{"spec_augment": false, "encoder_activation": "gelu", "encoder_fused_qkv": false, "encoder_inner_norm": false, "encoder_layers": 6, "decoder_mlp_ratio": 4, "residual_init": "scaled_by_depth", "optimizer": "adamw", "grad_clip": 1.0}
Rows from block 3 of the audio encoder of a small encoder-decoder audio transcriber, named by matrix and row number. Rows with one number belong to one neuron. Each number is 200 + 40 x the weight over its row's rms, rounded and kept within 0 to 999. All counts start at 0.
After each neuron's rows are labels from the 100 clips, of 14976, where the neuron reaches its highest value: "strongest on" is what is common among them. Only what is clearly more common there than usual is listed. The data: read English sentences (LibriTTS-R).
# fc1: second MLP up (encoder.blocks.3.mlp.fc1.weight, 1280x320), inputs 0-159
# fc2: second MLP down (encoder.blocks.3.mlp.fc2.weight, 320x1280, transposed), outputs 0-159

fc1.102,241,201,209,174,174,223,178,264,208,247,201,185,133,237,193,171,155,184,208,210,207,142,152,220,215,191,173,164,221,219,177,200,84,213,200,280,186,235,263,225,266,170,223,173,111,182,224,199,169,156,252,198,219,179,169,192,185,222,166,168,205,210,201,178,260,202,201,166,252,171,262,256,233,208,217,141,152,220,219,127,213,205,225,177,226,245,242,277,180,217,200,233,218,276,154,150,212,198,221,191,242,242,215,106,165,172,152,223,123,188,117,235,192,229,187,233,186,119,235,177,195,208,225,163,165,234,110,167,166,195,193,194,181,211,259,186,201,224,210,201,182,207,180,230,243,233,92,186,245,192,166,236,158,204,200,187,162,240,227,170
fc2.102,146,230,177,228,161,152,212,172,163,228,119,247,173,225,179,171,227,202,192,192,123,202,203,226,216,184,210,138,270,176,285,224,174,155,176,94,246,171,155,194,164,192,143,281,207,254,250,214,216,164,159,156,180,222,171,213,157,130,135,203,189,155,217,106,156,225,164,192,203,200,211,179,188,174,213,188,205,171,151,241,153,221,125,192,290,261,202,140,206,208,162,129,224,149,197,184,205,286,182,224,200,227,160,159,198,202,195,244,167,235,153,234,185,192,218,255,218,186,175,167,225,142,195,229,193,184,223,292,209,160,116,265,213,193,207,254,243,205,176,139,173,182,248,154,230,183,191,301,187,229,178,183,200,223,202,163,239,192,254,205
strongest on: the word "it"

fc1.97,240,301,191,204,83,205,256,228,155,185,153,147,232,231,237,225,236,177,278,222,240,206,164,191,247,229,211,101,310,120,139,189,146,215,192,212,168,218,224,189,220,165,227,169,224,216,216,192,217,191,176,172,261,170,162,174,169,248,218,169,200,159,228,292,187,191,187,190,263,216,228,211,225,227,208,244,186,209,183,155,211,166,183,167,138,237,157,242,206,207,234,196,268,126,200,264,275,205,177,237,175,259,182,169,218,144,156,176,112,210,200,195,171,240,251,231,150,160,246,192,191,243,176,224,161,183,175,262,165,239,98,246,264,228,150,242,145,254,219,207,205,182,225,223,180,262,215,199,220,263,137,198,200,165,242,182,280,256,91,190
fc2.97,173,282,249,191,177,202,199,187,171,206,232,187,218,203,178,244,331,169,175,221,163,183,193,201,81,176,272,158,208,137,207,207,198,150,197,203,276,183,141,205,264,212,227,155,272,263,168,202,207,174,189,164,235,236,196,208,132,253,214,231,255,164,190,174,184,249,164,164,137,198,197,149,263,179,192,215,213,192,161,159,188,228,150,203,212,233,120,215,229,143,250,195,198,219,143,181,249,132,140,188,250,237,217,212,177,193,272,270,245,153,176,218,238,141,223,188,186,237,200,159,161,69,273,202,121,279,185,191,219,240,221,140,166,213,182,196,214,108,234,206,192,143,200,186,278,218,184,208,170,145,211,212,182,205,165,224,204,281,150,245
strongest on: the word "to"

fc1.444,194,219,278,196,183,233,221,174,123,141,128,226,257,224,186,220,153,257,177,198,152,200,159,187,251,214,188,220,226,186,170,218,188,203,129,232,216,241,200,204,191,174,142,189,165,193,182,282,170,199,192,197,264,169,159,159,208,164,224,102,265,223,172,208,269,242,201,204,228,183,134,220,234,258,203,217,187,196,129,225,203,162,262,238,161,155,242,238,171,183,204,227,201,167,251,143,239,165,136,225,177,197,164,196,220,281,166,201,161,221,133,281,159,204,180,251,176,230,284,100,198,314,210,205,203,157,159,214,204,219,178,180,211,187,249,137,184,238,200,281,221,266,136,120,168,158,155,208,197,182,193,182,200,204,238,177,316,220,248,184
fc2.444,238,261,233,146,224,261,200,225,167,232,210,152,198,171,118,229,164,247,207,234,214,237,189,185,198,170,187,299,192,218,246,226,184,192,228,164,243,249,215,218,213,195,144,182,180,189,149,101,171,226,226,178,218,195,221,155,217,171,218,212,247,228,220,137,199,163,261,210,215,170,199,254,182,167,211,243,214,200,219,274,187,221,239,266,180,228,243,168,146,144,226,243,201,234,190,139,281,157,91,243,186,213,220,188,172,210,196,100,136,249,264,205,167,216,184,178,210,204,171,168,165,208,214,197,186,221,124,193,230,164,179,142,172,219,205,164,235,238,159,106,193,228,173,266,203,144,123,262,236,183,189,175,170,219,170,245,254,242,197,202
strongest on: the word "the"

fc1.706,202,244,215,130,124,209,221,256,153,225,179,237,235,184,151,273,249,221,227,149,258,196,161,233,211,165,158,120,122,176,182,268,115,199,171,258,195,211,286,138,181,243,163,188,150,160,194,115,221,200,211,199,185,217,209,125,165,279,251,193,165,261,181,212,207,151,167,236,280,199,144,166,211,224,188,175,204,288,199,163,189,143,212,167,196,233,201,232,166,243,184,159,196,207,119,268,178,175,186,141,215,262,191,184,139,203,237,243,206,187,202,195,212,258,196,156,146,160,208,249,217,188,190,229,232,188,203,123,204,236,205,284,163,220,161,164,145,148,173,212,186,208,247,196,190,193,155,220,189,267,221,213,236,216,159,193,221,285,77,170
fc2.706,163,217,191,217,220,223,201,274,225,219,191,173,97,187,156,201,249,192,241,140,161,152,199,208,195,170,213,219,196,227,193,195,206,198,141,234,232,224,218,206,256,268,186,172,130,201,180,117,248,224,245,192,190,121,173,180,207,221,159,217,171,179,151,214,157,227,256,248,237,223,192,165,192,188,185,158,144,206,158,248,193,194,139,197,221,214,157,197,172,175,190,194,220,214,165,310,216,139,165,208,255,268,280,203,141,193,273,200,232,185,202,180,197,201,152,206,171,222,96,215,226,262,219,226,106,201,167,173,219,238,246,142,155,261,171,186,257,170,116,206,266,163,204,218,216,231,175,215,161,165,171,233,177,145,129,255,157,248,151,147
strongest on: the word "to"

fc1.550,261,176,192,179,138,168,208,275,212,203,211,231,203,140,272,255,225,235,187,195,148,191,190,231,197,194,239,230,243,198,161,165,215,97,236,280,192,149,112,151,205,193,189,89,198,206,152,206,234,228,204,235,212,213,203,146,212,235,253,154,156,199,169,172,217,228,154,244,220,217,223,260,242,234,266,151,157,199,241,172,245,214,211,183,181,247,219,291,213,222,170,146,146,242,125,211,209,212,222,178,258,258,121,213,229,249,181,181,215,248,216,234,205,190,172,212,239,225,206,287,129,152,231,165,201,254,189,213,191,253,161,238,197,180,167,205,196,209,278,192,228,210,208,193,177,217,211,146,202,173,230,280,188,222,234,178,172,256,211,140
fc2.550,191,172,121,271,184,175,172,175,247,282,194,269,212,195,177,115,256,224,148,193,196,202,204,172,203,132,200,304,244,210,230,210,188,189,193,164,203,247,233,253,178,174,250,242,249,231,129,194,217,169,215,220,117,234,199,197,231,278,156,228,188,160,191,176,157,173,230,200,279,209,205,281,210,224,191,163,231,277,226,162,233,188,157,120,138,184,214,185,195,116,219,183,251,141,189,214,224,198,198,238,167,286,171,174,218,166,257,160,177,185,165,205,237,184,248,276,238,142,266,203,174,298,182,159,150,291,185,204,206,210,181,159,207,171,156,141,186,242,177,144,192,160,256,180,215,158,187,276,141,195,261,250,185,136,151,184,249,231,218,212
strongest on: the word "said"

fc1.357,206,257,266,164,74,220,175,241,187,254,182,158,158,219,225,172,237,166,275,206,244,203,146,236,244,181,166,150,265,165,173,215,186,194,232,215,212,272,272,197,197,198,236,220,213,97,221,123,192,152,239,200,213,119,169,117,192,151,130,231,183,217,209,259,270,149,179,216,213,200,217,149,163,261,176,235,139,240,205,209,185,212,234,218,175,223,190,246,214,173,217,225,205,172,154,261,183,136,191,174,212,258,187,238,160,269,156,201,182,159,215,217,174,245,231,193,196,206,216,177,167,197,203,204,166,247,142,189,181,215,201,222,140,159,105,167,181,233,170,214,220,231,244,166,227,228,216,175,215,249,164,230,248,149,190,229,202,285,176,201
fc2.357,166,243,212,154,129,210,255,267,269,219,193,208,143,194,180,147,252,245,208,145,108,216,278,263,162,220,226,200,241,178,128,173,193,146,216,224,205,225,252,129,286,199,135,186,164,231,142,176,179,212,219,168,184,169,179,195,195,166,177,224,205,252,231,186,190,229,200,198,204,200,170,204,234,230,214,237,192,279,233,187,191,202,246,186,223,190,168,189,170,160,209,233,188,195,168,195,229,177,179,158,259,224,161,98,230,233,232,215,233,145,193,159,174,209,130,214,165,267,127,216,158,210,177,230,145,166,117,233,284,256,129,206,176,147,172,130,222,159,226,140,187,135,212,224,204,171,156,182,179,73,223,253,174,169,160,221,218,223,226,147
strongest on: the word "to"

fc1.673,254,273,227,193,142,241,207,205,190,219,193,251,232,227,156,248,192,204,164,183,149,185,134,167,193,193,268,259,154,181,189,219,200,248,202,255,198,176,209,174,182,242,170,305,159,162,197,128,206,233,250,236,209,135,196,183,229,202,181,153,237,136,229,216,177,123,231,217,251,266,259,251,147,196,230,220,245,263,194,159,170,216,178,176,170,170,250,209,171,212,154,182,150,164,173,180,251,222,120,222,265,226,164,104,154,212,192,88,193,139,122,185,225,208,202,203,261,137,248,154,172,228,221,210,153,204,172,177,174,226,205,196,199,256,194,158,157,221,203,218,237,142,269,187,279,179,117,202,184,253,212,216,119,209,228,177,179,251,236,227
fc2.673,165,168,204,201,135,136,158,230,224,231,207,272,232,221,197,223,125,314,148,212,225,147,117,233,200,141,92,189,219,252,219,199,106,146,182,132,213,230,218,179,233,142,218,192,153,170,181,149,171,297,235,263,142,134,207,246,248,221,155,174,201,259,210,190,238,230,217,165,192,171,270,199,166,284,207,188,142,192,217,176,236,201,171,246,218,197,210,196,273,200,163,173,189,242,197,185,82,244,261,206,201,194,171,169,152,192,179,213,234,158,195,193,186,293,171,234,191,182,201,230,163,217,239,211,256,142,219,159,240,206,233,241,138,195,149,235,188,191,104,221,168,234,135,152,198,175,244,236,173,148,178,190,251,196,204,226,166,150,185,164
strongest on: the word "be"

fc1.107,224,164,224,172,160,254,204,199,210,159,253,220,228,182,184,202,205,189,201,195,188,138,238,229,196,188,191,250,184,169,200,286,100,207,162,259,186,191,277,184,208,159,117,208,134,115,185,211,231,227,276,233,169,204,129,118,142,163,153,155,187,117,169,239,212,161,180,278,208,203,216,294,190,202,201,193,206,301,197,208,227,199,242,205,186,182,230,277,211,187,222,201,209,205,220,237,210,254,156,171,230,183,230,149,174,180,235,244,92,212,245,212,151,245,174,225,189,228,171,210,202,243,200,292,219,163,206,103,220,189,240,238,168,156,189,153,202,194,196,228,227,158,235,110,126,220,123,178,221,180,254,208,219,179,176,147,230,146,139,206
fc2.107,165,205,227,229,251,221,203,194,239,165,253,227,213,120,232,144,267,196,248,126,159,255,238,222,167,176,185,198,240,175,237,222,247,198,147,207,196,132,266,168,214,205,138,245,183,243,193,190,189,209,207,178,193,196,136,176,100,216,140,137,209,123,191,122,135,229,130,236,236,204,164,132,122,175,182,236,234,269,135,247,197,224,241,189,204,208,175,211,243,198,116,187,169,168,236,195,143,168,226,136,225,261,285,181,182,193,232,276,253,236,218,178,175,232,210,235,199,215,172,182,178,203,230,242,172,207,234,194,210,178,228,143,248,195,212,162,272,190,178,187,153,138,196,183,227,229,177,254,210,203,291,143,208,122,177,204,136,218,273,198
strongest on: the word "to"; the word "do"

fc1.139,290,268,191,95,149,169,185,190,169,226,236,226,176,148,163,197,228,165,197,202,163,206,206,195,226,205,197,179,179,179,245,250,194,166,145,231,224,238,230,87,215,230,164,221,219,137,190,198,226,206,160,171,212,181,215,178,136,221,200,184,216,233,149,282,159,105,190,194,236,240,205,153,220,253,141,218,196,216,196,244,202,185,233,207,235,226,195,231,185,216,169,178,174,167,115,244,252,172,236,158,233,215,175,137,165,165,186,296,202,151,234,259,191,178,223,231,198,156,257,238,188,207,216,224,146,231,216,134,200,263,167,205,97,188,196,210,183,224,151,191,175,201,223,188,211,174,196,221,207,241,244,141,195,228,186,215,205,225,180,213
fc2.139,130,279,190,216,185,160,183,266,196,197,204,252,158,198,218,235,224,159,194,147,227,216,223,220,223,141,176,204,203,201,194,219,189,235,259,193,262,282,201,212,219,147,185,233,187,257,184,176,133,211,192,227,249,156,274,197,216,189,247,240,233,225,237,275,142,155,206,206,206,200,184,223,245,178,203,214,135,200,178,209,193,230,189,252,219,237,158,183,239,255,259,212,202,237,162,310,271,146,151,166,244,224,212,216,150,271,215,128,239,139,236,186,188,154,166,217,144,195,195,200,144,194,252,144,155,144,219,190,286,243,199,181,191,226,111,196,209,163,154,194,234,177,209,162,184,199,249,233,200,163,217,218,182,212,105,234,133,247,135,145
strongest on: the word "to"; the word "be"

fc1.730,174,159,255,169,233,202,80,212,192,209,159,190,200,193,234,289,133,224,228,173,250,145,182,201,172,209,198,259,172,245,199,206,173,172,178,206,128,246,179,135,227,221,251,200,238,209,209,250,169,270,230,212,259,186,221,158,143,161,232,231,218,136,169,208,237,111,139,191,271,170,222,265,179,209,186,138,235,250,151,209,209,171,222,198,154,176,162,258,161,165,271,132,230,238,169,204,252,159,275,185,157,192,234,162,230,192,161,185,179,148,173,215,206,294,173,235,160,196,184,178,215,156,196,189,147,155,231,181,140,231,195,260,169,172,198,206,213,209,233,208,225,111,135,222,210,129,194,141,215,148,170,196,183,209,282,210,215,207,207,285
fc2.730,226,198,180,198,173,291,114,241,216,221,249,101,247,224,127,165,229,300,238,170,247,126,217,181,170,162,196,188,250,243,137,176,217,179,158,194,169,218,201,169,194,207,168,211,168,181,177,221,151,186,195,237,243,233,205,244,172,202,157,119,95,202,116,284,220,209,144,175,109,266,247,170,188,184,273,180,250,214,189,231,239,150,246,146,230,187,247,193,185,290,237,290,178,252,151,227,161,217,165,226,197,212,184,206,261,170,166,176,228,196,240,169,198,265,152,177,175,224,287,255,205,228,288,246,227,266,189,178,221,204,163,209,204,181,161,228,254,208,241,176,206,206,200,252,182,247,142,200,203,235,191,191,210,212,254,207,238,232,164,186
strongest on: the word "to"

fc1.687,176,176,164,151,199,239,237,225,181,149,181,212,209,242,236,250,177,209,266,147,196,143,182,205,224,197,215,174,210,247,182,243,172,211,204,291,141,274,162,224,255,164,244,231,209,181,240,171,238,186,209,254,191,183,248,134,240,234,251,178,172,166,184,214,221,212,157,210,255,149,260,173,208,247,186,207,204,147,201,222,175,218,252,215,177,209,228,258,153,143,183,163,215,220,199,212,282,219,158,175,191,240,187,234,204,165,197,162,149,169,159,208,163,255,104,230,192,269,228,221,120,194,202,185,130,158,167,293,219,302,229,256,198,190,124,180,164,194,151,217,202,165,147,185,135,156,131,158,218,246,183,217,201,173,198,132,204,165,197,244
fc2.687,143,231,190,187,153,263,184,208,270,235,188,211,201,214,266,193,141,121,218,212,160,135,229,258,227,186,180,161,193,271,248,120,184,170,199,131,224,229,233,208,159,178,222,208,136,294,80,230,242,226,174,144,157,239,238,207,180,234,183,191,319,188,205,154,163,158,165,173,205,147,135,193,224,168,168,184,183,210,191,139,207,271,195,244,188,173,188,242,165,176,217,219,197,242,173,204,199,146,191,123,143,203,183,228,225,187,193,116,174,194,159,173,179,274,192,152,194,218,211,239,188,222,198,177,139,232,186,251,185,242,249,157,117,202,127,300,182,253,205,223,251,167,209,176,216,160,237,242,192,213,266,230,148,158,157,245,241,157,177,226
strongest on: the word "then"

fc1.428,210,235,257,149,135,221,205,244,115,241,206,194,180,187,180,172,161,271,196,161,196,166,166,241,302,193,194,187,215,218,209,133,209,193,292,211,164,253,202,211,155,188,224,265,257,187,215,203,188,190,225,239,220,177,243,169,225,156,196,189,205,222,151,198,224,268,232,113,200,164,217,187,241,235,217,121,146,193,188,163,147,193,311,148,187,235,312,214,138,209,146,250,236,201,193,142,184,202,146,154,220,196,157,217,209,171,134,167,127,167,165,252,163,206,180,187,238,202,208,181,213,301,145,215,208,198,164,231,207,227,218,203,171,219,229,156,166,259,181,214,264,194,85,177,213,96,219,169,203,170,153,157,222,190,177,233,216,227,265,183
fc2.428,189,194,158,206,238,180,246,199,163,234,151,195,169,179,131,121,246,175,122,239,183,190,214,244,227,102,142,187,190,187,312,175,260,231,207,204,161,316,206,221,173,313,224,269,241,262,138,191,202,175,169,269,134,209,214,229,200,156,204,205,242,291,171,171,234,241,183,198,186,260,177,189,274,208,173,179,173,212,215,180,189,302,226,189,169,267,159,178,198,179,170,144,243,207,219,201,200,254,186,213,200,214,217,125,239,237,147,202,167,208,131,251,265,133,172,178,209,209,171,166,219,168,155,206,204,238,129,271,238,144,202,170,232,286,190,228,189,182,156,106,209,208,246,203,220,199,187,245,158,185,237,239,178,161,184,224,169,163,320,216
strongest on: the word "the"; the word "that"

fc1.129,222,238,151,203,116,183,181,255,233,275,163,233,193,232,123,178,217,148,180,111,221,150,177,203,195,207,209,187,188,248,203,200,180,213,230,265,161,221,219,184,200,154,166,205,227,181,219,173,185,183,199,251,301,98,134,207,185,209,279,237,201,192,196,213,204,196,259,139,199,88,162,190,184,247,240,194,129,201,226,167,165,212,234,185,234,225,236,220,147,136,249,162,218,187,189,274,269,199,136,246,166,252,208,130,182,133,170,138,175,190,141,173,185,181,213,178,136,172,269,206,185,202,182,142,87,119,199,247,149,202,195,204,185,181,253,214,169,211,169,153,272,204,204,258,169,204,180,220,222,183,195,227,180,232,207,174,205,180,174,207
fc2.129,183,210,212,141,260,154,270,131,184,155,190,161,169,172,112,209,269,175,195,169,126,140,261,263,214,240,207,181,211,154,235,228,196,229,234,192,282,200,210,196,212,232,189,196,203,201,198,186,162,183,181,162,203,181,190,219,191,245,270,237,181,227,208,182,171,244,228,245,180,167,235,213,194,223,189,258,166,233,125,213,184,226,134,199,196,194,136,184,167,235,256,186,253,214,233,224,263,237,144,268,234,208,217,144,132,215,223,184,185,172,178,294,267,133,246,227,221,167,188,178,213,242,136,229,198,249,251,245,220,159,146,200,232,203,142,206,178,203,184,194,157,203,161,219,204,224,165,179,208,155,232,151,191,227,86,222,237,208,241,265
strongest on: the word "said"

fc1.143,170,195,195,87,132,188,226,208,181,244,187,232,141,260,178,228,140,282,210,148,117,230,176,236,238,196,222,215,185,272,220,162,159,173,242,181,196,176,202,173,163,163,169,176,272,229,209,215,204,253,255,148,250,197,235,167,211,191,212,250,160,249,196,222,179,214,166,199,218,223,194,260,165,235,216,192,118,268,228,248,124,240,206,243,136,220,256,172,178,156,171,197,217,202,154,231,231,151,207,166,160,199,222,254,181,263,231,238,222,177,167,242,196,213,158,252,223,174,168,206,164,261,268,242,136,148,167,221,218,207,115,190,179,160,193,241,123,171,235,166,201,218,137,175,271,176,244,248,152,269,220,213,232,237,144,253,185,199,277,261
fc2.143,250,171,161,258,234,140,227,130,238,190,166,202,203,191,205,179,171,198,215,248,164,228,253,126,123,205,216,173,258,208,183,173,196,210,221,201,154,180,190,161,186,233,269,187,232,228,162,230,119,158,198,218,220,203,170,255,255,267,182,235,153,195,108,105,165,176,184,173,157,247,134,185,204,94,254,193,151,212,188,175,234,293,181,149,192,251,155,154,220,227,185,160,185,198,275,176,209,223,196,235,129,206,197,284,166,215,227,185,217,214,161,181,255,139,209,147,293,228,210,179,281,179,130,238,261,188,155,187,233,155,236,177,151,103,207,214,235,203,199,213,225,183,272,219,148,275,238,294,160,187,259,238,252,203,138,158,189,262,201,155
strongest on: the word "the"; the word "for"

fc1.418,211,191,225,166,160,247,157,244,163,250,167,341,195,275,155,217,156,225,189,180,204,189,173,184,188,177,214,158,246,216,220,185,236,145,177,251,182,247,205,198,177,188,187,235,229,182,260,144,163,235,163,265,208,178,215,141,144,207,199,178,183,197,189,193,203,160,262,199,241,224,93,235,206,219,244,149,220,237,241,208,191,217,253,124,140,188,200,181,168,278,182,163,191,172,157,223,329,137,207,158,234,240,150,239,214,226,169,151,167,245,216,258,228,280,193,242,199,203,200,250,215,278,220,180,222,163,198,180,161,236,235,223,246,260,256,193,167,218,187,121,219,160,172,190,185,211,179,204,275,209,236,163,206,188,208,269,181,163,253,164
fc2.418,229,203,190,190,248,171,242,163,189,195,216,217,168,213,169,186,212,157,164,233,233,188,223,257,201,258,170,230,168,128,229,255,120,259,203,204,237,181,226,196,204,229,138,168,227,173,175,245,186,190,156,168,121,146,229,248,218,223,177,166,186,175,207,180,209,236,229,151,219,230,208,175,269,172,187,171,157,176,131,219,104,208,192,194,245,266,203,190,141,219,217,242,208,213,155,137,201,150,187,179,201,200,200,226,195,197,255,226,223,209,105,177,220,239,264,324,199,232,142,204,159,255,229,260,165,185,145,234,248,181,221,254,217,276,278,198,159,194,157,221,239,172,158,215,225,214,189,222,208,214,277,158,218,204,207,150,192,193,245,255
strongest on: the word "the"

fc1.394,209,190,249,173,163,217,216,289,195,258,220,184,242,163,167,288,240,236,181,184,162,239,180,151,177,255,218,197,145,161,215,176,182,209,225,219,206,231,190,110,167,224,224,246,229,222,235,176,217,218,218,167,253,156,206,212,165,199,238,212,185,229,223,204,179,201,129,290,125,206,181,206,197,234,200,132,251,239,249,228,238,176,219,165,200,173,196,219,201,234,220,205,154,194,244,190,248,264,185,238,194,154,201,162,221,260,158,236,214,167,208,262,177,293,214,189,117,170,217,209,157,176,258,216,207,263,244,246,208,222,148,215,204,101,192,216,234,217,189,182,138,222,183,255,249,154,224,175,213,198,132,283,226,211,71,218,205,174,264,204
fc2.394,113,186,133,253,206,207,238,228,194,220,180,291,233,165,242,167,148,171,191,162,156,236,176,249,246,122,198,170,224,282,241,235,245,158,181,200,158,183,206,196,161,201,235,221,193,226,178,186,323,209,158,286,177,227,198,170,194,170,184,194,163,182,154,196,152,228,123,194,171,129,184,154,205,156,136,131,221,180,206,181,232,172,234,192,176,124,231,257,223,202,147,221,253,266,202,244,157,204,259,219,154,134,171,296,154,189,123,154,177,167,227,205,172,194,195,218,225,163,221,226,220,126,206,192,198,233,200,202,76,280,151,189,166,188,207,178,231,232,227,147,190,185,180,244,237,114,197,189,222,200,223,237,194,172,225,226,252,206,201,220
strongest on: the word "be"

fc1.455,245,216,247,190,181,205,200,174,166,233,167,165,289,230,195,220,200,241,142,208,191,170,164,189,266,200,199,220,175,178,221,217,195,217,193,245,181,145,198,218,217,180,242,250,190,203,234,212,258,211,121,268,193,177,290,224,162,209,163,190,275,204,251,223,148,184,133,202,213,231,241,212,161,204,184,175,195,256,189,186,208,205,239,188,169,142,255,138,244,209,225,202,89,159,212,100,167,192,135,227,195,177,186,193,124,223,214,208,212,223,169,153,199,226,244,246,224,134,225,122,143,203,174,246,166,213,186,222,226,236,226,234,210,181,134,229,153,213,203,234,188,183,214,172,221,187,236,224,161,228,243,171,201,247,175,186,185,239,202,246
fc2.455,219,171,246,209,179,261,231,241,263,164,178,230,273,155,209,153,218,165,279,176,168,231,221,274,212,227,191,188,183,110,236,189,204,202,150,199,199,187,133,179,221,186,172,229,136,279,160,132,222,161,198,243,174,152,209,275,213,174,190,153,209,195,146,230,220,258,112,210,175,278,234,206,209,199,198,220,251,249,128,237,239,184,156,134,176,172,248,184,259,151,154,249,261,184,203,187,159,219,232,237,144,245,248,141,190,277,277,187,206,198,220,113,156,221,239,253,240,200,140,119,189,220,173,207,288,185,239,219,263,190,197,186,179,145,152,200,250,145,146,194,121,130,261,190,175,246,191,211,197,212,244,170,218,109,232,224,91,137,240,194
strongest on: the word "be"

fc1.559,182,201,127,163,81,244,149,224,178,248,226,262,228,266,228,259,200,212,190,202,175,140,160,249,220,169,258,222,170,250,173,158,155,227,207,248,165,188,199,201,269,210,218,173,145,173,218,201,190,117,240,175,172,215,149,201,211,211,231,210,171,180,203,218,239,197,201,161,165,209,189,164,146,203,195,219,220,213,139,170,156,254,237,152,263,223,276,207,190,163,157,261,190,203,230,251,196,188,209,203,160,307,151,174,162,137,181,193,179,196,159,206,133,197,117,236,175,74,319,226,186,291,224,285,244,277,150,189,193,180,148,193,184,187,216,214,201,224,182,266,218,172,242,156,186,197,169,184,166,230,209,259,233,204,213,156,175,273,96,223
fc2.559,170,185,202,203,165,161,146,196,281,304,218,218,207,215,180,222,129,147,197,209,181,239,181,248,223,233,232,99,178,231,187,203,201,228,205,188,151,102,156,271,242,179,198,228,170,186,148,205,180,220,172,178,114,187,189,210,169,140,198,153,180,209,210,151,143,211,204,202,158,192,183,159,238,239,217,137,227,195,158,168,222,167,183,248,177,287,154,116,227,209,199,159,213,134,275,184,234,277,163,238,205,187,204,190,208,230,231,200,237,205,109,198,212,232,165,260,243,181,187,196,204,150,187,197,191,186,243,204,227,201,146,147,194,200,168,279,242,279,210,255,184,205,212,205,131,135,201,207,232,210,264,212,203,180,159,247,269,172,207,168
strongest on: the word "it"; the word "is"; the word "was"; the word "that"

fc1.606,145,144,212,114,167,277,196,203,221,219,190,204,194,210,184,291,114,303,202,124,180,172,172,205,152,202,216,179,188,237,191,228,121,236,239,236,172,121,181,157,199,155,208,169,231,200,209,138,135,186,184,161,207,164,225,168,259,197,211,137,152,145,227,235,252,206,152,209,222,191,156,228,196,337,184,190,188,147,229,187,189,204,223,207,204,197,192,245,190,192,141,234,86,194,191,150,246,164,218,165,266,206,171,172,151,234,191,226,166,227,169,210,187,209,144,174,239,229,197,172,177,234,237,173,185,177,253,225,194,208,231,151,182,237,231,235,167,201,211,246,181,232,208,130,156,211,201,215,169,198,228,214,233,171,209,204,214,229,241,104
fc2.606,224,286,271,182,167,233,169,214,243,221,161,191,183,220,214,213,234,185,224,203,161,208,166,161,179,180,215,186,223,285,243,249,176,145,235,228,213,124,193,233,230,169,165,203,176,216,219,239,218,236,217,271,213,232,215,235,216,189,284,237,257,149,180,170,203,141,211,205,161,272,179,210,194,195,138,235,249,164,148,191,276,175,190,206,245,134,180,138,212,184,249,222,170,165,188,168,297,94,162,279,183,174,144,201,206,262,194,186,221,134,171,179,212,250,164,201,170,198,214,239,207,163,219,122,194,235,165,222,229,199,241,155,230,168,173,257,209,241,203,157,158,192,232,223,184,249,242,101,140,147,254,252,180,195,202,188,138,196,135,97
strongest on: the word "the"; the word "for"

fc1.50,225,204,216,183,181,181,193,187,212,221,126,147,223,230,199,213,212,186,158,146,240,174,214,214,254,185,179,185,234,198,210,197,188,198,151,200,198,199,300,189,258,206,182,203,217,156,165,153,176,159,165,138,168,162,156,103,166,219,141,172,214,187,254,234,260,84,156,263,243,205,184,178,241,232,164,201,270,233,201,173,174,124,239,160,242,223,172,244,197,176,173,205,216,59,200,250,173,122,213,117,208,230,194,126,227,207,190,211,210,154,240,170,218,199,244,215,194,187,281,237,214,210,239,238,182,202,162,142,182,224,195,292,155,217,156,271,177,222,176,247,186,185,284,246,201,233,244,181,196,206,244,199,184,172,230,175,246,216,145,257
fc2.50,109,322,202,218,227,204,240,192,190,180,222,153,154,201,168,183,271,220,172,115,160,201,240,275,117,191,202,245,227,202,238,222,230,239,161,201,258,182,287,165,222,214,122,217,250,222,157,174,236,225,190,171,189,155,171,194,165,205,170,198,248,152,183,182,161,209,165,238,165,164,148,174,204,232,207,170,130,187,198,196,203,200,166,257,253,236,189,227,197,155,182,152,192,191,172,200,169,135,203,225,202,226,253,187,129,207,202,250,224,183,209,185,210,239,184,182,140,179,197,255,185,268,257,201,140,205,184,203,232,164,196,196,177,235,173,294,211,175,145,171,212,164,193,220,260,222,301,201,171,143,265,165,194,192,167,166,193,234,242,153
strongest on: the word "to"